config.toml
gain_aug_db = 6
n_mels = 40
input = "log_mel"
arch = "tc_resnet"
lr = 0.0024
eps = 1e-08
final_lr_fraction = 0.01
Rows from block 7 of a small CTC audio transcriber, named by matrix and row number. Rows with one number belong to one channel. Each number is 128 + 24 x the weight over its row's rms, rounded and kept within 0 to 255. All counts start at 0. Numbers have three digits each.
After each channel's rows are labels from the 100 clips, of 14848, where the channel reaches its highest value: "strongest on" is what is common among them. Only what is clearly more common there than usual is listed. The data: short read English sentences (LibriTTS-R). In brackets: how many of the 100.
# convs0: first width-7 conv (model.blocks.7.convs.0.weight, 192x192x7, each kernel summed), inputs 0-95
# convs1: second width-7 conv (model.blocks.7.convs.1.weight, 192x192x7, transposed, each kernel summed), outputs 0-95

convs0.162:097147119120101123128133136130119087131114144121123123102144127130122106069106097120125107136097124120127105108147118105116112132118155121133116128135113135080129119112081136122087124152145126095116143091083135113096156126129109105134146163100177137159139081126157066132097163109140117121
convs1.162:145114122132131068159092124112109159097146129146100125144154108125113137133156105130113131140132100105185086134126116144113159107095145128133113128159138095098090134125130120127084129136134149118117086130155127128156157136152143118137068118149142102127134096128178129109116117100151149137
strongest on: the word "my" (35)

convs0.24:169150139140124112110123105109119098117178124137153124097108108096120127182107150119136135144070124112133157167141123098155096144109149126105125118161115150146116161105101116119126110153136141134135146132099101146104104123122064133135169150090129112127138095134126129123104101117067128164
convs1.24:154134130130107133147118158150145125122156128109149126177132135126057134104151127105153169147095150117097095114169115148153132150108142144096118108111106111119111148117111123107085140146126097140164141170169142077098150113176141104137107128087113120130145114138158105085112099130096162153
strongest on: the word "was" (40)

convs0.152:153113111110134118110099131120153128132116115066125113130093129130128116166101158126135110117133127112120165087112115124140195135135128135161105154128127147120114115090142091149122125124126094109100101142091159127153111124093130115137148117155088110102181146141124106169161137146122147130
convs1.152:173160127138100132129061091103137118101111121096126111145091111123118100148090182135156097106132118161174095082114140161136152127119138151156117123138082103156119168130127116140168135162126166129156132137081112128130138131126200090160126142127128171109118125111121163148111127142156176144
strongest on: the word "of" (30)

convs0.166:150143145177123130118114131063111097147100092168110101171170164133112092080129124072078129185121144117114124139134119075109124148150151132094154143125097137087160167116117116130103130118084128110097154118070117093098115180133128128116087139142136116103118120112168131134120095138110177128
convs1.166:082133084131109142081092130145113151143140144130082060094140135133162113134145107165163139071104123100106133119148125118162142116123153115148136131149077118143155123155133167115119177089135139127122101129137127091141089140109124134141101130081120117101096103114142156144152110063130169111
strongest on: the word "said" (35); the word "he" (34)

convs0.90:143086138136140118114103094097136142133096150148114140127144111118119138145100117084053118110143157146127148135130141121121124111139164116081157123088108137082097097112099126109113099140130120176114125158085132147080124106136153100151096153129124119116081076131107107129110156116129124124
convs1.90:106132139117094123104146113158115125110102148145131159157153155146116108104127132122091088116108135132153110160131111108130114165167171105100134106144121105086111104114197115164114134175125161133120090110173129102111152129120118150109167117104079093101109147097112115142128156108067172111
strongest on: the word "you" (47)

convs0.138:149122092094148134091116122100115134112089098158122154118098108062095086108141142107122137158117130133129187111167111178095157137123153145136148156137147117137128080164138111126092152130135110163111115160064122088102151139166098121144115133137124124125088116071137159151155121146132131134
convs1.138:107151129127108146117123118090130123131113119129146141135131125133125139150120094127088138183144153122109119155101163141143164134143084124103132120168139119105143091125127071113098101123138110158110113143137117134130123174122166127142133176106144139132126098123161108111120121159071158146
strongest on: the word "he" (37)

convs0.160:120107083111143126157133128133093158102114086160091118091091106121087138112140157116114119130177100099132138130157152114123132127141138132167130118103138100145176120101093122079115109091130158106128137137155124146127131136114127138156074166165117091107162141099136111168101138149121118099
convs1.160:136118153134142143136111109142077147118121148107105089126194127147128125167094172164184116168096076137161134165141152165135137126131153125126136147120182125133149109091122104147161124112093101155104119135126126127117139148139167107171138092121143160133159161091140175131148101121137109200
strongest on: the word "of" (26)

convs0.55:112141120160110124116134139108112128128122146148171118133127151140144108134120116120151119125092092083147138122116081139142089101111097110099107123197098086083094133123108123162131106172060127157122155142114161112149114079137125112112149189106107156151107154069109126097130104134149103156
convs1.55:146120133136136124124109098109143077118117122113160173105120107087117097114090145118128114138111082151084134138158097153118102108151185165068108162118120114108100085113152142143119114118094111133165128141115088142102105119169111098102143119099150153145144103151162076110116123150116130081
strongest on: the word "and" (26)

convs0.175:114148108135121156152146139139119108155117124140080080125134126142130107114105115166149171122097094157147121095136139087153110142145117112138129140129115117123121161118155104121106083117095141101134129161151114150098125099105114146130150113155119096113110116129126173169094149154134096088
convs1.175:122165119105120156145121099132120132127129130095106115144083099097102142167181116086124103135113107137101085152154132133130073104113141113108108137094185136125113096086096132132124139126094118136109150114136105137140129106137097127153104101122143152187156148117092102137133135096111129101
strongest on: the word "his" (31)

convs0.31:077135120127142142127117123163142132125098146078129117175150081156115116128116092117106140100137100159106114127149111121125101126109130119096185100086115100141140117140093129123121100105081123094149097085163104143123146107144102101130160130140109116109130115127135112173143135122169138088
convs1.31:118143132124158137118141125127173112150180149084129171129113107131146145122169135105098179173082083111136130114110167125163168124173126148120122147150141091111131113171121157148116114136131144152098181117079150135132096109084120172114160143154132106151113105123129135142110147174100116137
strongest on: the word "you" (40); the word "what" (27)

convs0.9:128129122092094160119104092106122126137131119086112106126121138113089113125141110132125113161140139135179144122096119116107121124116148094141161121137173129143138138145118114131096148115127129086106105125144104201079113139125079117085125134129096106113093121136128111115145118122091177135
convs1.9:144133134095061113132149143165143128123135083083097175133119140159102177132138116133143128108112113106074149150069106123136132139138090123136172140158137143152106157133131127149121109098113119156128128123128138100082102151145140121115122113116140126154131105144128122130106091122107165110
strongest on: the word "was" (49)